config.yaml
train_examples: 39062
time_shift_ms: 50
activation: "gelu"
fused_qkv: true
bias: "qkv"
num_experts: 32
nesterov: true
adamw_lr_other_params: 0.0025
weight_decay: 0.01
Rows from block 11 of a small multi-label audio tagger, named by matrix and row number. Rows with one number within an expert belong to one neuron, the router's apart. Each number is 128 + 24 x the weight over its row's rms, rounded and kept within 0 to 255. All counts start at 0.
Before each expert's rows are labels from the 100 clips, of 14976, where the router gives the expert most weight on average: "lies over" is the class under the peak. Only what is clearly more common there than usual is listed. The data: synthesized solo parts of chorales (CocoChorales). In brackets: how many of the 100, against the usual share in percent.
# router: router (model.blocks.11.mlp.router.weight, 32x192, trained with AdamW), inputs 0-191
# up: expert up (model.blocks.11.mlp.up, 32x96x192), inputs 0-191
# down: expert down (model.blocks.11.mlp.down, 32x192x96, transposed), outputs 0-191

# expert 8
lies over: D4 (74 vs 4.3)
router.8 [106 128 141 123  86 146 132 113 193 128 102 158 117 132 138 109 148 136  74 120 128  92 156  83  96 136 102 153 110 105 111 129 154  87 123 140 176 115 149  97 173 100 153 144 156 121 118 166 136 142 116 166 133 134 114 106 102 184 138 151 141 137  88 122 150 172 117 107  90 125 140 119 126 129 128 128  71 113 117 114  74 129 138 129 137 105 123 143 106 132 145  94 139 116 138  84 116 141 152  87 122 138 192 129 135 139 118 122  83 134 129 168 112 144 138 159 155 161 121 144 137 126 130  80 141 118 119 135 117 117 120  91 163 153 131 162 192 144 119 137  69 139 134 140  92  96 114 106 124 139 107  92 132 127 126 145 121 130 147 129 123 118 117 134  92 123 130 141 151 100 141 125 135  90 174 123 144 140 100 103  96 117  98  88 154 143 114 152  89 121 119 113]
up.0 [160 120 123 138 120 166 127 120 119 106 117 139 138 145 124 124 119 124 123 144 149 123 181 125 149 118  94 122 130 157 157  98 128 179 112  86 137 148 110 139 166 115 116 178 108  72 120 125 152 125 140 125 107 151 101 123 147  97 134 152 123 137  73 107 110 103 135 137 118 119 104 141 156 133 140 132  99 119 128 111 137 149 105 134 160 101 148 165  98 158 151 153 145 163 132  97 191 113 152  82 106 138 153 112 103 114 121 143 109 109 150 133  79 138 132 102 144 157 101 102 145 117 156 121 134 123 145 141 138 115 102  83  89 153 133 121 123 116  66 116 113 123 152 125 157 145 129 149 157 108 125  94 117 123 172 167 106 107 115 163 166  98 158 113 101 110 164 134 135  89 190 145 125 109 108 162  96 108 135 175  96 111 158 168 125  79  99 138 128 110 137 124]
down.0 [ 96 130 145 118 115  99 133  85 135 130 140 128 126 136 161 115  94 135 111  97 153 127 131 180 117 145  97 100 114  89 125 134 138  67 124 156  86 120  95 143 175 157 129  36 149  89 140 105 119 158 135 132 112 103  92 110 129 164 144 172 122 107 138 120 152 141 152 142 115 111 153  73 118 129 150 109 123 100 145 121 109 124 117 135  96 125 140 146 133 149 161 137 124 122 105 151 139 127 157 143 139 134 132 123 153 129 112 133 151 155 134 127 133 139 129 147 130 139 113 152 166 103  72 139 113 132 133 107 138 140 122 141 126 101 132 128 119 123 112 117 135  43 137 107 113 105 133  83 144 110 145 120 133 139 140 128 176  98  89 143 122 152 108 175 176 148 107 119 161 134 150  67 110 136 157 150 104 175 124 165 149 148 119 139 176 149 114 167 131 124 119 144]
up.1 [ 99 132 112 120 189 138 142  67 113 112  96 140 109 103 129 144 157 134 124 151  94  81 113 142 128 138 154 138 145 140 153 105 142 121 140 122 122 111 155  76 131 136 140 164 143 123 139 123 118 118 127 146 165  94 153  86 140 132 137 104 153 158 152 181 127 123 125 111 164  98 105 130 156 114 127 151 149 123 111 138  99 134 176 126 118 107 131 100 115 177 117  99 138  99 124 118 106 170  93 140 142 159  93 146 137 112 115 132 107 115 105  98 123 132 136 192 110  93 140 125 108 158 122 121 121 131 138 135 140 114 130 142 125 120 117 149 155 201 128 136 116 161 158 128  98 157 135 132 123 101 166 160  92 134 101  94 123 111 140 103 102 126 127 169 126  66 146 140 110 153 139 107 134 189 126 103 145  82  81  97 127 129 135 151 109 155 108  87 145 121  87 150]
down.1 [172 106 107 144 113  99 119 141 129 194 123 109 119 167 130 130 130 135 111 156 152 147 140  65 146 135  70 153 134 113 121 185 133 117 114  75 105 139 116 142 134  71 120 161 125 104 128 126 131 108 135 128 119 149 173 153 145 142 170 115 119 119 122 111  97 120 141 109 113 141 122 148 175 165 155 124 135 140 109 126 109 142  91 143 175 128  98 150 167 123  95 102 139 101 134  82 127  95 157 135 119 139 145 130 158 129 127 199 135 124 122 123 140 139 117 125 167 165 123 133  97 169 117 117 128 129 171 117 118 124 157 119 146  96 152 115 118 127 141 127 128  84 115 128 128  80 122 154 132 116 143 122 124  95 148 136  88 145 161 129 128 116 124  70 109 133 145 118  90  94  85 155 175 107 142 106 109 137 156 122 135 115  87 113 110 120 104 147 108 175 146 110]
up.2 [110 123 133 150 144 135 157 100 155 145 149 154  88 114 115 131 125 129 112  99 125 147 133 144 150 111 136 142 175 164 121 138 157 148 125 106 112 156  94 166 153 117  87 129 158 115 124 110 136 125 153 110 123 100  92 215 115 181 127 140 102 126 121 128 134 126 131 102  90 123 103  89 129 166 124 141 131 116 148 160 144 129 149 135 129 145 176 186 117 131 146 111 118 133 146 111 103 103 133  71 115 113 154 141 113 146 108 145 147 127 149 116 106  98 106 118 102 148 107 141 112 101 147 148 126 146 117 126 125 123 106 118 123 138 120 134  52 172  97  98 165 109 146 106 133  90  93 106 139  82 129  78 131 140 150 142 127 151 111 144 161  90 102  97 130 156 145 177 134  85 167 116 127 140 144 150 119 123 113 149 124 120 116  96 161 164 104  98 106 150 173 107]
down.2 [122 149 126 152 135 136 150 126  73 138 145 122 137 144 136 132 105 153  93 139 128  90 108 130 107 126 139 122 126 103 124  95 137  68  89 172 109 113 136 127 108 153 175  91 123 141 135  95 176 131 119 139 132 117 141  98 145 139 124 131 123 118 130 141  66 122 135 167 136 132 120 106 129 123 157 135 146 134 119 110 101 125 154 134 119 151  74 108 134 123 168 145 127 141 134 156 122 120 101 170 113  95 155 137 122 153 119  60 111 144  84  94 124 152 142 140 153 164 130 135 205 114 112  94 147  81 129 136 159 142 125 147 140 106 134 161 177 112 133 160 128 111 150 131  93 116 137 107 164 169 165 124 147 127 123 104 129  84 175 110  92 111 105 165 137 110 116 126 157 161  84  90  87 138 145 150 108 144  99 104 130 141 156 132 130 108 117 156 122 164 113 144]
up.3 [ 95 142 125 106 159 110 155 134 142 155 108 132 116 166 118 148 125 118 123 148 159  86  87 109 124 139 104 174 108 155 101 148 155 130 126 150 141  87 121 117 162 123 137  89 153 131 159 149 136 134 150 169 165 147 141  99  99 116 125 129 140 112 169 102 159 144 110 171 110 120 161 125 161 106 144 125 135 116 141 100  93  80 133 119 127 148 121 120 132 156 122 158 147 132 131 109  84 143 134 135 122 148 114 122 124 158 146 124 114 139 115 121 136 172 122 128 157 119 147 132 172 129 129  63 125  93 158  93 131 103 112  98 217 123 148 155 138 143 126 124  93  73 154 124  80 112 140  82 101 118 112 152 152 119 144 124 103 122 133 122 128 143 100 119 160 120 128  82 158 122  97 127 117 169 141 120 165 160 130  92 118  97 134 117 114 107 155 130  93  89  79 131]
down.3 [ 71 141 126 167 159 130 139 139 165 119 143 144  81 121  92 149 183 168 107 125 102 168  96 133 123 125 158 155 135 151 112 126 116 116 147 139 117 119 155 109 115 143 153 100 133 145 143  73 142 154  84 130 115 103 108 149 139 161 167 136 150 141 129 147 103 126 120 118 134 111  90  95 114  97 146 154 122 126 125 146 176 112 141 129 125  86 128 136  86 128 117 141 101  97 122 139 155 102 118 119 122 126 149 136 126 126 101 115 110 120  95 155 166 100 136 156 127  86 170  91 108 133 137 118 157 134 122 125 135 118  93 179 108 121 132 117 114 104  91 121 148 179 124 157 158 117  78 146 131  88 177 124 145 131 133 134 166 101 106 116 132 150 164 140 103 141 109 113 161 135  94 120 137 148 131 107 110  81 120 132 174 100 134 169  76 116  91 123 151 101 171 125]

# expert 19
lies over: E4 (65 vs 2.9)
router.19 [104 116  95 109 124 158 105 128 141 167 153 117 143  97  81 160 121 102  95 100 175 126 151 164 142 107 115 172 139 118 125 135 151 116 115 183 144 139 173 129 181 125 122  90 118  97 114 156  91 116 157 140  94 124 122 150 111 147 127  99 112 171  78 158 165 143  90 144 110  92 177 115 139 123 114 112 147 135 116 149 138 160 143 123  96 105 133 126 149 133 142 111 103 105 171 152  89 102 121 131 161 125  84 150 110 161 140 117 121 106  86 108 169 126 129 143 165 139 134 147 150 103 116 150 126 141 119  92 129 163 105 158 137 110 118  98 163 142 141  94 133 168 127 115 108 107 135 114 117 127 127 144 117  92 103 105 108 111 162 118 115 119  88 155 105 104 125 142 121  79 126 153 114 123 119 117 154 172 112  98  90 172 151 127 149 115 117 163 115 156 136 145]
up.0 [ 85 126 130 126 125 142 112 145  95 139 127 140 126 114 107 159 134 122  80 127 106 153 154  78 108 126 180 185 128 107 111 145  95 108 118 161 127 143 143 117  89 111 153 138 135 113 126 141 132 140 122 142 116 112 113 125  88 162 131 174 139 112  67 159 127 131 113 156 139 143 141 105 105 134 139 128 101 151  96 122  95 136 107 140 132 147  74  92 156 121 136 138 126  99 137 170 146 117  94 115 146 110 171 134 124  98 112 123 120 165 124 130 139 178 175 142 161  93 120 129  82 110 117 132 100 106  76 141 164 159 104 164 106 114 131 131 131 100 116 129 109 169 107 129 180 127 154 123 117 136 140 112 162 133 159 127 185 128 175 118 131 125 152 141 116 115  93 158 153 120  95 132  93 102 176 142 104 148 161 124 100 132 169 116 148 146 116 129 101 118 119  85]
down.0 [ 96  95 139 144 147 132 129  95 146 139 149 142 121 140 128 123  99 134 141 144 138 136 108 108 157 122 157  72 127 121 143  93 136  70 115 117 101 119 137 135 113 137 103 196 115 107 134 173 140 103 159  99 107 123 120 121 130 127 137 135  98 104 140 142 147 157 140 137 135 127  81  99 142 134 117 143 121 120 141 130 124 133  92 128 161  92 144 159 117 166 105 112 134 158 141 110 132 143 118 144  81 144 140  98 112  59 193 151 124 153 147 109 128 140  97 111  81 105 118 120 141  87 112 138 112 167 175 152 126 161 161 115 102 107  93 123  85 108 148 136 122 144 139 101 187 106 110 139 158 143  91  86 103 123 129 111 116 125 103 136 163 123 143 126 135 133 145 136 219 120 131 156 133  88 143 140 118 135 141 144  82 136 126 140 171 131 152 142 130 104 124 138]
up.1 [123 110 117  98 135 106  99 127 173 160 101  86 136 122 139 132 163 126 124 121 156 116 117 155 138 123 152 118 125 103 147 116 160 130 153 107 129 131 184 151 107 165 121 127 146 117 143 135 102  95 111 123 178 147 159 144 104 107 155 112 134 152 158 128 150 120 100 108 113  84 150 142 120 124 133 132 176 123 119 195 128 153 132 130 116 126 112 116  85 159 126 158 120 152 106 142  71 138 118 106 149 124  77 125 152 115  84 119 128 105 132 172 144 119 128 141 120 123 151 137 115 180  99 115  82 148 137 144  48 138 132  68 145 130 172  78 135 134 151 100 160 122 144 131 131 101 128 160 121 125 130 127 102 104 118 107 142 134 129 143 123 116  98 115 156 135 114 134 110  77 133 133 171 135 134 114 110 137 127 193 146 119  97  74 123 139 110 122 150 141 149  90]
down.1 [161 157 116 132 154 133 142 125 123 156 114  90 143 113  97 111 125 105 149 126 118 124 124 116 154 105 120 120  83 119 116 150 147 138 126  86 132  97 131 140 165 147 131 137 122 120 127 146 138 141 118 115 179 134 138 170 152  64 126 120 149 138 114 129 120  82 115 118 108  98 153 166 124  89 157 148 150 121 107 157 137 144 122 147 114 155 127 117  83 112 148 151 123 145 114 101 122 128  81 106 117 137 141 151 186 129 118  97  90 134 107 144 163 117 133 142 113 106 131 134 105 198 135 100 129 174 111 123 104 149 124 101 113 137 127 129 144 170 113 130  73 140 142 123 122 154 157 178 129 115  86 142 152 112 100 122 141 139 153 103  89 137 119  82 144 154 168  65  93 104 132 107 156 156  65  95 140 140 171 142 110 100 153 134 139 128 150 120 127  90 156 157]
up.2 [102 181  92 105 151 151 134  94 147 113 139 108 125 113 147 136 126 181 157 121 155 154 128  92  83 129 150 141  99 176 139 122 118 157 136 105 148 120 138  94 152 131 159 169 102 142 112 109 129 176 116 146 116 101 146 108  97 134 160 145 129 137 141 179 125 169 136 160 154 117 130 124 130 106 114 142 141 115 159 138 143 126 100 123 154 107 125 152  96 102 134 133 122 112  94 119 146 155 121 123 134  88  95  65 119 149 159 137 146  89  96 100 169 129 114 135  94  83 134 131 141 102 107 130 102 139  60 121 122 107 111 142 116 124 119 149  82 118 129 167 104 114 159 123 123 120 151 147 142 101 103 163 132 115 167 130 118 117 118 107 101 140 148 143 149 124 171 113 155 102 166 127 132 170 125 123 148 138 141 137 108 120 120 126  80 181  97  75 159 162 146 113]
down.2 [154  75 111 144 122  71 111 113 149 134 139 109 147 130 163 132 124 116 148 120 106 133 124 110 124 133 116 148  90  82 130 164 158 100 125 115 133 116 106 123 123 125 120 151  94  99 107 168 111 106 117 143 132 147 124 142 137 128 133  96 135 139 105 130 147 163 128 121 114 118 132 180 143 156 115 128 155 125 134 149 130 120 121  85 132 132 145 107 114 147  72  56 151 166 118 129 118 140 160  96 163 155 113 165 156 114  93 131  52 107 143 132 117 149 100 107 165 144 128 107 123 150 128 163 121 139 134 135 111 171 121  96 101 143 142 131 143 140 150 163 125 118 103 149 141 133 164 119 112 177 149 124 135 129 122 102 106 145 153 105 117 103  88  99 151 140 148 107 102  80 124 178  99 102 118 112 149 131 150 154 131 160 161  45 125 117 169 145 130 135 141 165]
up.3 [135 123 101 131 170 148 132 149 138 150 177  95 106 151  89 164 159 144 111 126 127 153 141 129 153 137 189 133 104  98 125 125 146 152 133 103 119 117 147 125 132  80 121 166  91 165 101  85 116  85 130 144 112 147 138  83 149 117 122 134 134 126 135 106 107  93 114 172 114 155  95 132 119 139 114 172  96 123 136  97 133 130 125 102  87 127 147  98  93 129 162 113  97 130 127 123 153 145 138 160 148 154  97 126 172 122 108 117 186 103 159 128 114 147 147 149 113 147 111 143 125  85 130 108 156 116  73 123 119 108 157  99 108 124 107 146 118 157 142 155 103 127 111 152 117 118 141 143 131 121 160 106 124 153  88 178 112 158 144 156 132 123 127 127 142 123 113 117 129 125 146 131 171  90  64 145 147 154 106 112 162 141  92 129 121 139 104  87  84 148 175 140]
down.3 [171 158 119 180 132 113 133  80 108 122 132 107 120 128 140 141 161 147 112  94 107 173 170 125 112 131 138 118 129 103 114 101 126 120 136  95 130 143 104 135 121 110 147 167 160  98 125 126 120 134 116 117 106 141 146 164 137  98 154  70 102 180 115 152  91  96 125 130 150 122 159 129 115 142 133 179 137 154 124 161 127 111 132 132 103 151 113 140 109 109 133 150 124 153 151 127 165 177 107 123 136 136 151 144 143 128 108 126  85 130 107 118 169 133 115 159 133 131 163 163 102 139 128 133  82 114 140 140 124 118 119 113 121 102 145 108 123 160 158 149  74 124 110 173  89 112 129 170 141 131 126 151 109  98 129 109 117 101 155 113  89 172 127 107 135 114 148 113  47 146 132 132 153 157 112  82  98 111 147 171 122 123 107  61 118 115 143 151 108 168 127 134]

# expert 2
lies over: D#4 (71 vs 4.2); A#3 (26 vs 3)
router.2 [121 159 145 139  90 147 156 105 168 123 111 109 164 148 168 125 162 148  79 122 121 136 157 115 158 161  89 136 100  93  74 126 103 103 128 113  88 107 137 131  94 152 148 134 113 146 110 121 107 114 172 118 161 126 111 100 127 124 114 134  96 108 125 162  81  96 172 142 174 107 110 133 121 146 132 172 136 169  89 126 122 127 134 148 133 127  98 109 152 124  86 131 130 159  90 150 122 121 118 126  87 111 155 135 115 103 126 146 126 161 127 161 151 168 132 143 165 129 113 120  98 103  83 120 153 127 151 139  86 112 114 150 133  98 137 141 134 124 122 133 126 148 169 131 132 132 162 112  97 162 130 108 143 166 125 166  99 133 101 118 156 109 111 134 122 107 110 126  87 115 123 117 139  96 155 140 114 127 163 133  84  94 157 159 198 134 121 129 126 156 177  97]
up.0 [102 153  96 135 124 113 146  98 171 108 156 123 100 129 114 100 115  84 139 137 119 103 175 121 139 167 127 146 171 153 137  85 156 103 108 111 117  92 114 153 136 126  96 145 142 111 157 188 118  86  97 139 130 123  58 157 111 158 122 122  93 150 109 122 113 136 165  98 111  96 106 107 114 129 167 111 146 128 157 189 132 103 136 156 129  97 143 147 111 134 127 129 114 138 148 117  87 133 142 113 143 111 124 105 132 168 115 115 177 155  94 142 128 101  93 118  92 140 106 132 145  94 103 122 158 147 110 141 111 108 171 162 141  95 154 107  94 156 146 128 117 121 103 136  95 121 108 114 102 119 155 105 137 123 149 156 121 152  95 117 161 109 107 131 126 137 151 144 133  88 134 130 197 112 164 141 135 161 149 144 105 126 130 101 132 154 130 129 139 170 118 165]
down.0 [132  83 166 113 148 137 101 143 129 172 116 156 112 121 156 161 116 137 122 141 135 146 147 158 102 120 172 138 137 116 145 113  93 147 118 149 161 135 159 131 124 153 197  84 155 131 130  99 140 126 122 143 124  58 165 102 104 103  64 141 117 114 146 146 110 164 151 129 159 162 125  93  92 150  92  88 106 117 127 115 133 110 148 110 118 138  86 106 145 121 172 135 141 109 110 138 145 129 101  98 112 117 153 138 128 143 117 106 127 130 116 111  84 107 163 154 140 175 112 174 147 129 156 110 147 143 143 124 115 126 134 152 132 172 130 166 111 135 161 125 136 117 108 146  80 172 112 151  96 130 155 132 119 136  77 120 123 127 150 114 106 116 144 115  90  93 143 129 102 142 107  97 103 124 155 130  74 162 119  95 145 139 117 136 120 112  96 103 136 166 107 112]
up.1 [103 123 123 130 132  93 127 116 151 124 136 134 112 100 164 141 133 135 111 117 133 162 137 132 124 100 131 107 132  68 111 133 127 109 135 124 137 147 124 164 140 120 142 107 156 122 125  84 154 121  97 110 131 132 123 157 125 178 120 143 102 129 146 189 133 157 109  92 121 121 147 123  95  70 118 104 137 121 130 161 153 139 131  97 201 110 156 129 140 105 114 125 114  91 130  82 140 158 124 141 138 103 102 178 124 103 140 156  84 105 114 130 142 109 122 120 131 132 135 110 137 112 132 158 152 114  65 147 110 148 117 123 118 101 160 141  88  92 129 178 161 178 177 121 155  80 135 137 138 117 148  94  99 121 114 148 133 125 142  60 130 113  96 121 119 148 108 158 145 159 146 102 125 102 131 150 115 173 100 130 130 150 108 148 152 180 122 133 159 122 126 177]
down.1 [160 168 104 100 114 140 149 123 100 117 124 126 126 112 101 145  94  86 134 129 131 110 123 123 161 150 124 127 156 189 173 114 137  94 118 175 135 135 125 115 132 175 106 161 129 146 140 152 138 144 132 128  86  93 123  86 123 112 139 171 144 145 117 114 140 106 132 148 110  91 109 129  81 133 152  98 135 149 129 129 108 136 101 161 148 133 123 107 121 112 130 139 100 169 152 132 153  87  72 125 112 102 110  89 105 146 117  77 142 172 110 153 119 119 117  91 117 129 145 137 194 124  96 116 105 160 119 179 170 105 118 100 108 127 148 106 151  90 132 130 135 111 166  91 123 122 173 137 174 140 119 102 154 143 109 112 170 144  97 159 132 141 156 133 126 109 115 150 138 120 124 138 104 144 151 124 143 145 132 124  81 110 136 123 167 141 134 154 115 104  85  79]
up.2 [119 116 144 137 109  73 122 115 141 150 157 129 156 155  65 113 133 102 116 112 131  97 142 122 119 115 144 191 171 153 147 145 165 142 147 147 133 107 124 147 156 117 142 105 140 115 128 122 118 143  87 154 117 131 113 155  94 163 120 139 127 127  88 138 155 104 105 188  85 112 171 132 112 137 112 160 118 136 141 105 116  95 113 140  85 131  80 170  78 154 127 154  97 137 171 142 134  98 121 131 125 161 126 143 152 142  71 152 143  96 101 151 115 118 156 133 121 142 162 102 149 109  82  92 155 114 110 136 128 135 127 112 162 147 123 110 176 134 111 134 109 140 107 116  75 168 111 117 113 145 104 178 105 138 148 117 161 168 130 165 130 115 137 147 102 127 153  72 164 106 140 110 119 112 111 104 107 153 138 129 146 138 124 114 136 112 146 129 124 101 138 107]
down.2 [ 93 101 143 163 133 126  98  95 156 101 163 152  99 138 150 121 139 155 110 122 111 167 112  90  51 106 127 145 160 105 110  96  99 122 135 101 134 112 141 112 116 133 147 112 152 115 149 130 148 144 144 131 139 136  98 142 145 146 116 108 134 143 146 143 122 155 191 103  92 128 122 114 109  92 117 129 115 124 107 169 163 151 123 107 128  83 136 115 133 163 122 125 148  85 114 131  69 172 161 154  93 128 119 133 130 118 166 152 152 146 142 128 136  97 138 144 125 126 157 104 101 116 125 138 184 130 122 134 106 122 177 175 139 109  96 143  84 131 129 113 110 139  84 175 108 100 104 111 141 116  85 129 106 127 143 155 143 127 107 127 130 179 122 101 144 120 112 150 137 160 125 135 118 126 174 191 122 104 114 127 128 147  91 129 137 177  98 142 144 125  93 141]
up.3 [131 112 119 138 131 131 125  94 142 170 145 127 133 157 135 110  90 129 140 117 118 133  93 121 154 107 127  82 115  97  88 137  93 139 107 103 186 184 127 150 110 131 118 112 133 149 112 112 108 123 115 142  82 126 108 118 108 157 162 175 109 132 107 124 110 138 151 125  77 164 132 128  68 185 120 167 163 114 164 138 163 109 145 144 103 121 103 123  61 134 112 152 144 115 115 129  60 101 115 134 117 148 118 102 136 142 137  97 150 153 104 168 163 131 122 193 138 123 114 143  96 120 136 157 101 123  98 146 143 144 129 115 147 104 170 125 113 118 110 133 135 155 151 109 114 177 135 129 147 126 138 148 109 146 107 108 148 132 138 132  68 146 153 121 158 128  98 172 121 125 127 105 143 140 146 125 115 119 118 125 118 125 101 116 152 133 139 106 173 153 153  77]
down.3 [ 57 136 148 147 113 144 109 117 132 149 155 167 120 133 106 166 148 143 113 136 167  76 138 117  96 124 133 134 148 177 121 131 154 132 125 154 102 141 173 131 157 146 160 203 140 113 108 118 145 119 160  89  71 124 117 152  95 127 116 129 135 146 112 134 163 119 111 148  90 149 153 154 125  82 101 126  75 157 138 115 121 121 180  90 160 119 120 150 145 147 117 168 133 118 150 117 144 122 181 126 109 128 148  93  92 160 131 119 107 109  86 112 109 102 129 126 107 148 152 120 148  93 140  81 130 136 141 126 109 134 131  95 156 121 128 151 140 120 129 189 117 122 131 157 144  91 148 125 173 147  80 119 140 107 147 144 120 134 117 125 125 125 119 115 114 134 172 103 140  95 101 125 132 110 159 124 119  98 131 112  82 130 131 152 151 109 106 108  88 125 115 119]

# expert 10
lies over: A#3 (76 vs 3)
router.10 [120 100 129 114 126 155 111 121  92 101 133 124 188 129 182 124  80 122 126 120 170  93 107 111 131 128 125 127 136 180 154 108 119 162 106 123 140 163  75 150 105  98 137 167 109 125 138 147 125  91 168 138 113 132  89  65 116 146 145 123  91 117 105 142 152 107 144 111 161  88 151 118 140 164 152 100 117 172 135 107 106 148 139 136  83 113 122 125 143 128 135 151 145 168 141 113 137 134 113 123 100 158 133 138  89 150  53  84 142 125 126 112 146 134 144  98  86 141 162 127 167 163 124 102 120 122 147 158 168  95 142 122 140 151 179 135 135 137 111 124 129  92 130 135 130 133 151 142  93 107 121 120 145 125 124 159 153 166 113 160 146 124 140 106  96 117 114 132 132 142 163  72 144 114 146 118 122 118 114 162 102 123 103 136 146 100 100 111 119 136  91 116]
up.0 [165 140 109 118 154 122 116 121  89 132 123 126 132 110  97 116 110 111 124 138 122 113 146 159 121 119 107 142 127 138 137 119 178 132 112  99 135 162 115  90 117 134 135 126 136 152 133 131 121 169 136  90 150 148 148 111 134 115 128 141 122 119 160 150 130 130 127 136 117 114 101 147 146 104 116 108 141 141 141 155 110 117 129 197 138 142 133 126 133  87  99 123  97 131 113 117 140  88  70 130 157 114 116 120 136  97 109 140 164 109 147 134 149 157 106 151 146  89 136 152  74 144 118 139 135 112 108 113 168 129 195 114  68 117 113 125 106 158 107 111 146 122 137 114 169 137 109 107  83  78 121 157 175 169 116 144 110 153 130 152 163 140  95 129 137 101 109 122 126 118  71  66 150 122 106 194 110 145 127 161 141 145 155 169 107 151 159  98 176 169 140 141]
down.0 [209 154 113 118 147 107 136 134 105 109  74 102 119 143 124 115 155 164 167 122 122 146 143 122 125 147 135 117 113 158 134 165 140 159 162 127 162 130  92 117  92 117 122 137  96 169 140 140 150 149  95 102 136 112 120 125 109  94 109 124 118 162 142 106 107 111 102 107 154 113 132 186 145 139 108 127 124 103 116 164 113  96 163 164 153 136 120 140 101 104 114 110 138 129 126 137 135 135  82  95 157 132 114 127 126 142 105 128 147 111 123 160 115 109 126 132 130  98 119 137 100 160 143 107  98 135 150 111 137 136 116  73 115 155 127 154 210 135 124  93  95 151 123 161 120 152 173 176 112 132 142 109 127  94 115 150  91 123 170 105  93 105 119 118 127 120 123 119  90 150  91 137 143 162 106  91 146  98 159  95 145 107 160 132 132 117 152  85 140 102 166 132]
up.1 [190 128 150 135 112 155 120 120 156 107  89 134 134 169 130 101 124 126  92 137 177 148 165 104 114 108  59 145 142 141 119 129 121 188 147  97 109 148 133 104 114 141 142 146 152  97 156 133 110 130 126 142 121 140 140  83 164  98 115 144 113 177 114 104 117  90 133 106 126 120 104 194 178 115 154 109 150 144  76  79 130 160  89 164  88 123 141 152 123 121 145 132 144 136  94 139 103 113 145 131 122 109 130 128 120 126  77 133 132 178 158 134 108 105 140 144 145 158 112 103 115 135  89 155 137 132 150 145 145 103 131 107 149 162 132 147 144 117 120 102 112  84 121 116  93 179 157 127 159 130  91 138 129  98 156 156 113 101 113 117 103 158 118 134 135 131 136 148 129 125 150 130 148 119 105 114 112 103 169 126 106  90 114 146 120 103  90 110 127 141 124 152]
down.1 [129 109 119 114 112 126  85 125 119 145 118 148 109 121 185 148 126  97 104 132 139 132 159 151  83 152 113  97 137  94 138 133 169 122 152 134 103 107 124 171 154 134  98  69 141 172 120  93 107 148 131 126 131 160 157 168 124 140 140 102 134 142 124 125 147 166  98 116 103 110 174 113 122 138 112 117 105 130 137 154 119  82 134 151 132 119 116 124 138 133 128 124 138 109 134 141 161 139 191 119 161 120 111  90 185 149 149 159 133  76 147 128 123 124 140 161 123 148  94 158 114 141 161 151 125 113  95 100 132  89 101 133 115  83 127 107 141 115 119 163 157  73 137  98  55  68 129 126 115 135 129 135 142 122 144 134 131 155  94 122 159 130 158 151 112 125 135 104  88 118 118  95 151 133 153 146 129 153 131 120 158 119 108 153 112 135  99 162 159 151  81 129]
up.2 [133 116  98 158 130 201 110 127 143 115 126 152 141 111  93 132 104 113  91 140 158 128 170 113 174 102 127 144 136 159 156 105 124  92 117 135 136 150 134 140 133 103 150 224 102  52 102 166 136  92 151 125 131 136 132 147 143 115 135 148 112 147 107 130 119 118 140 143 126 122  83 113 156 134 134 131 107 148 136 114 129 141 137 114 121  72 117 181 120 158 115 122 137 132 135 126 165 125 163  90  98 166 161 136 118 115 112 158 120 136 178 132 138 132 127 114 116 141  88 113 134 100 120  98 142 135 128 152 137 128 129 128 118 186 124 125 119 103  95 105 112 126 141 115 152 111 126 134 151 110 127  82 135 104 140 138 109 125 104 117 128  96 171 122 117 111 158 151 124  85 166 128 157 100  82 155 109 127 133 140  46 113 154 111 143 119 117 156 129 122 146 122]
down.2 [ 74 128 176 132 148 124 106 129 103 117 119 113 114 121 138 120 142 135 138 143 122 111 123 174  78 144 129 158 144  91 148 154 175  86 139 164  94  97 106 129 129 160 108  23 139 123 130 118 142 131 170 143 147 126  83 121 104 143 113 160 120 140 179 138 117 142 133 133 120 144 147  63 131 100 134 122 136  87 172 162 122  96 141 112  87 124 141 146 160 140 127 135 140 132 113 146 113 118 123 137 134 125 119 127 149 101 128 120 147 118 131  87 113 123 152 114 139 153 144 137 154 102  98 150 116 145 142 124 127 140 115 145 144 102 131 123 144 133 136 133 142 106 116 101  98 132  95  70 103 135 170 113 118 158 121 121 171 137 134 114 105 133 127 141 146 127 101 112 148 167 166  86 119 122 160  81 106 151  86 126 161 175 141  95 154 130 130 167 154 133 120  83]
up.3 [110 127 141 110  91 124 119 130 106 132 124 127 120 120 116 117 152 124 127 120 125 145 175 117 140  98 170 154 109 143 157 115 143 119 159 108 128 137 156 102 139 106 142 124 116 143 134 133 137 157 117 105 160 164 147 147 174 131 134 118 104 121 118 162 165 116 102 129  96 131 215 167 128 113 112 115 109 171 156 109 109 161 144 134 115 107 146 137 138 125 112 119 106  97 136  91 137 152 116 150 148 138 122 149 124  96 162 173  78 134 145 110  74  75 127 106 128 128 154 131 118 112 130  84 142 122 101 180  89 120 144 142  80 170 132 114 153 144 144 189 138 111 114  96 113 119  98 133  93 101 138 148  68 151 137 166 133 136 144 150 119 131 106 149 135 119 115 112 109 167 132 121 129 145  66 118 136 132 138 150 159 115  66 110 129  81 139 125 128 101 100 153]
down.3 [150 131 122 106 147 112 112 136 113 137 121  75 133 131 158 131 152 148 155 159 153 151 100 102 127 150 123 142  85 148 136 145 137 140 141 118 154 125 136 124 122 101 110 153 113 154 128  93 105 153  70 132 117 127 112 150 117  89 110 176 166 147 135  88 149 101 126 138 160 122 168 166 110  94 138 109 150  99 114 103 150 125 146  79 170 148 120  97 165 107 124 114 125 143  71 100 130 152 137 109 158 130  82 141 131 135  90 100 131 139 112 164 116 152 105 130 133 131 135 135 161 132 173 132 144 130 138 127 123 136 124  79 103 137  75 171 133 134 147 136 128 125 139 168 144 156 144 122 130 106 119 145 123 165 143 155 130 128 126  97 111 158 119  93 131 144  95 126  90 126  79 161 111 136 104  72 146 159 128 117 107  91 145 154  70 131 173 113 117 128 190 139]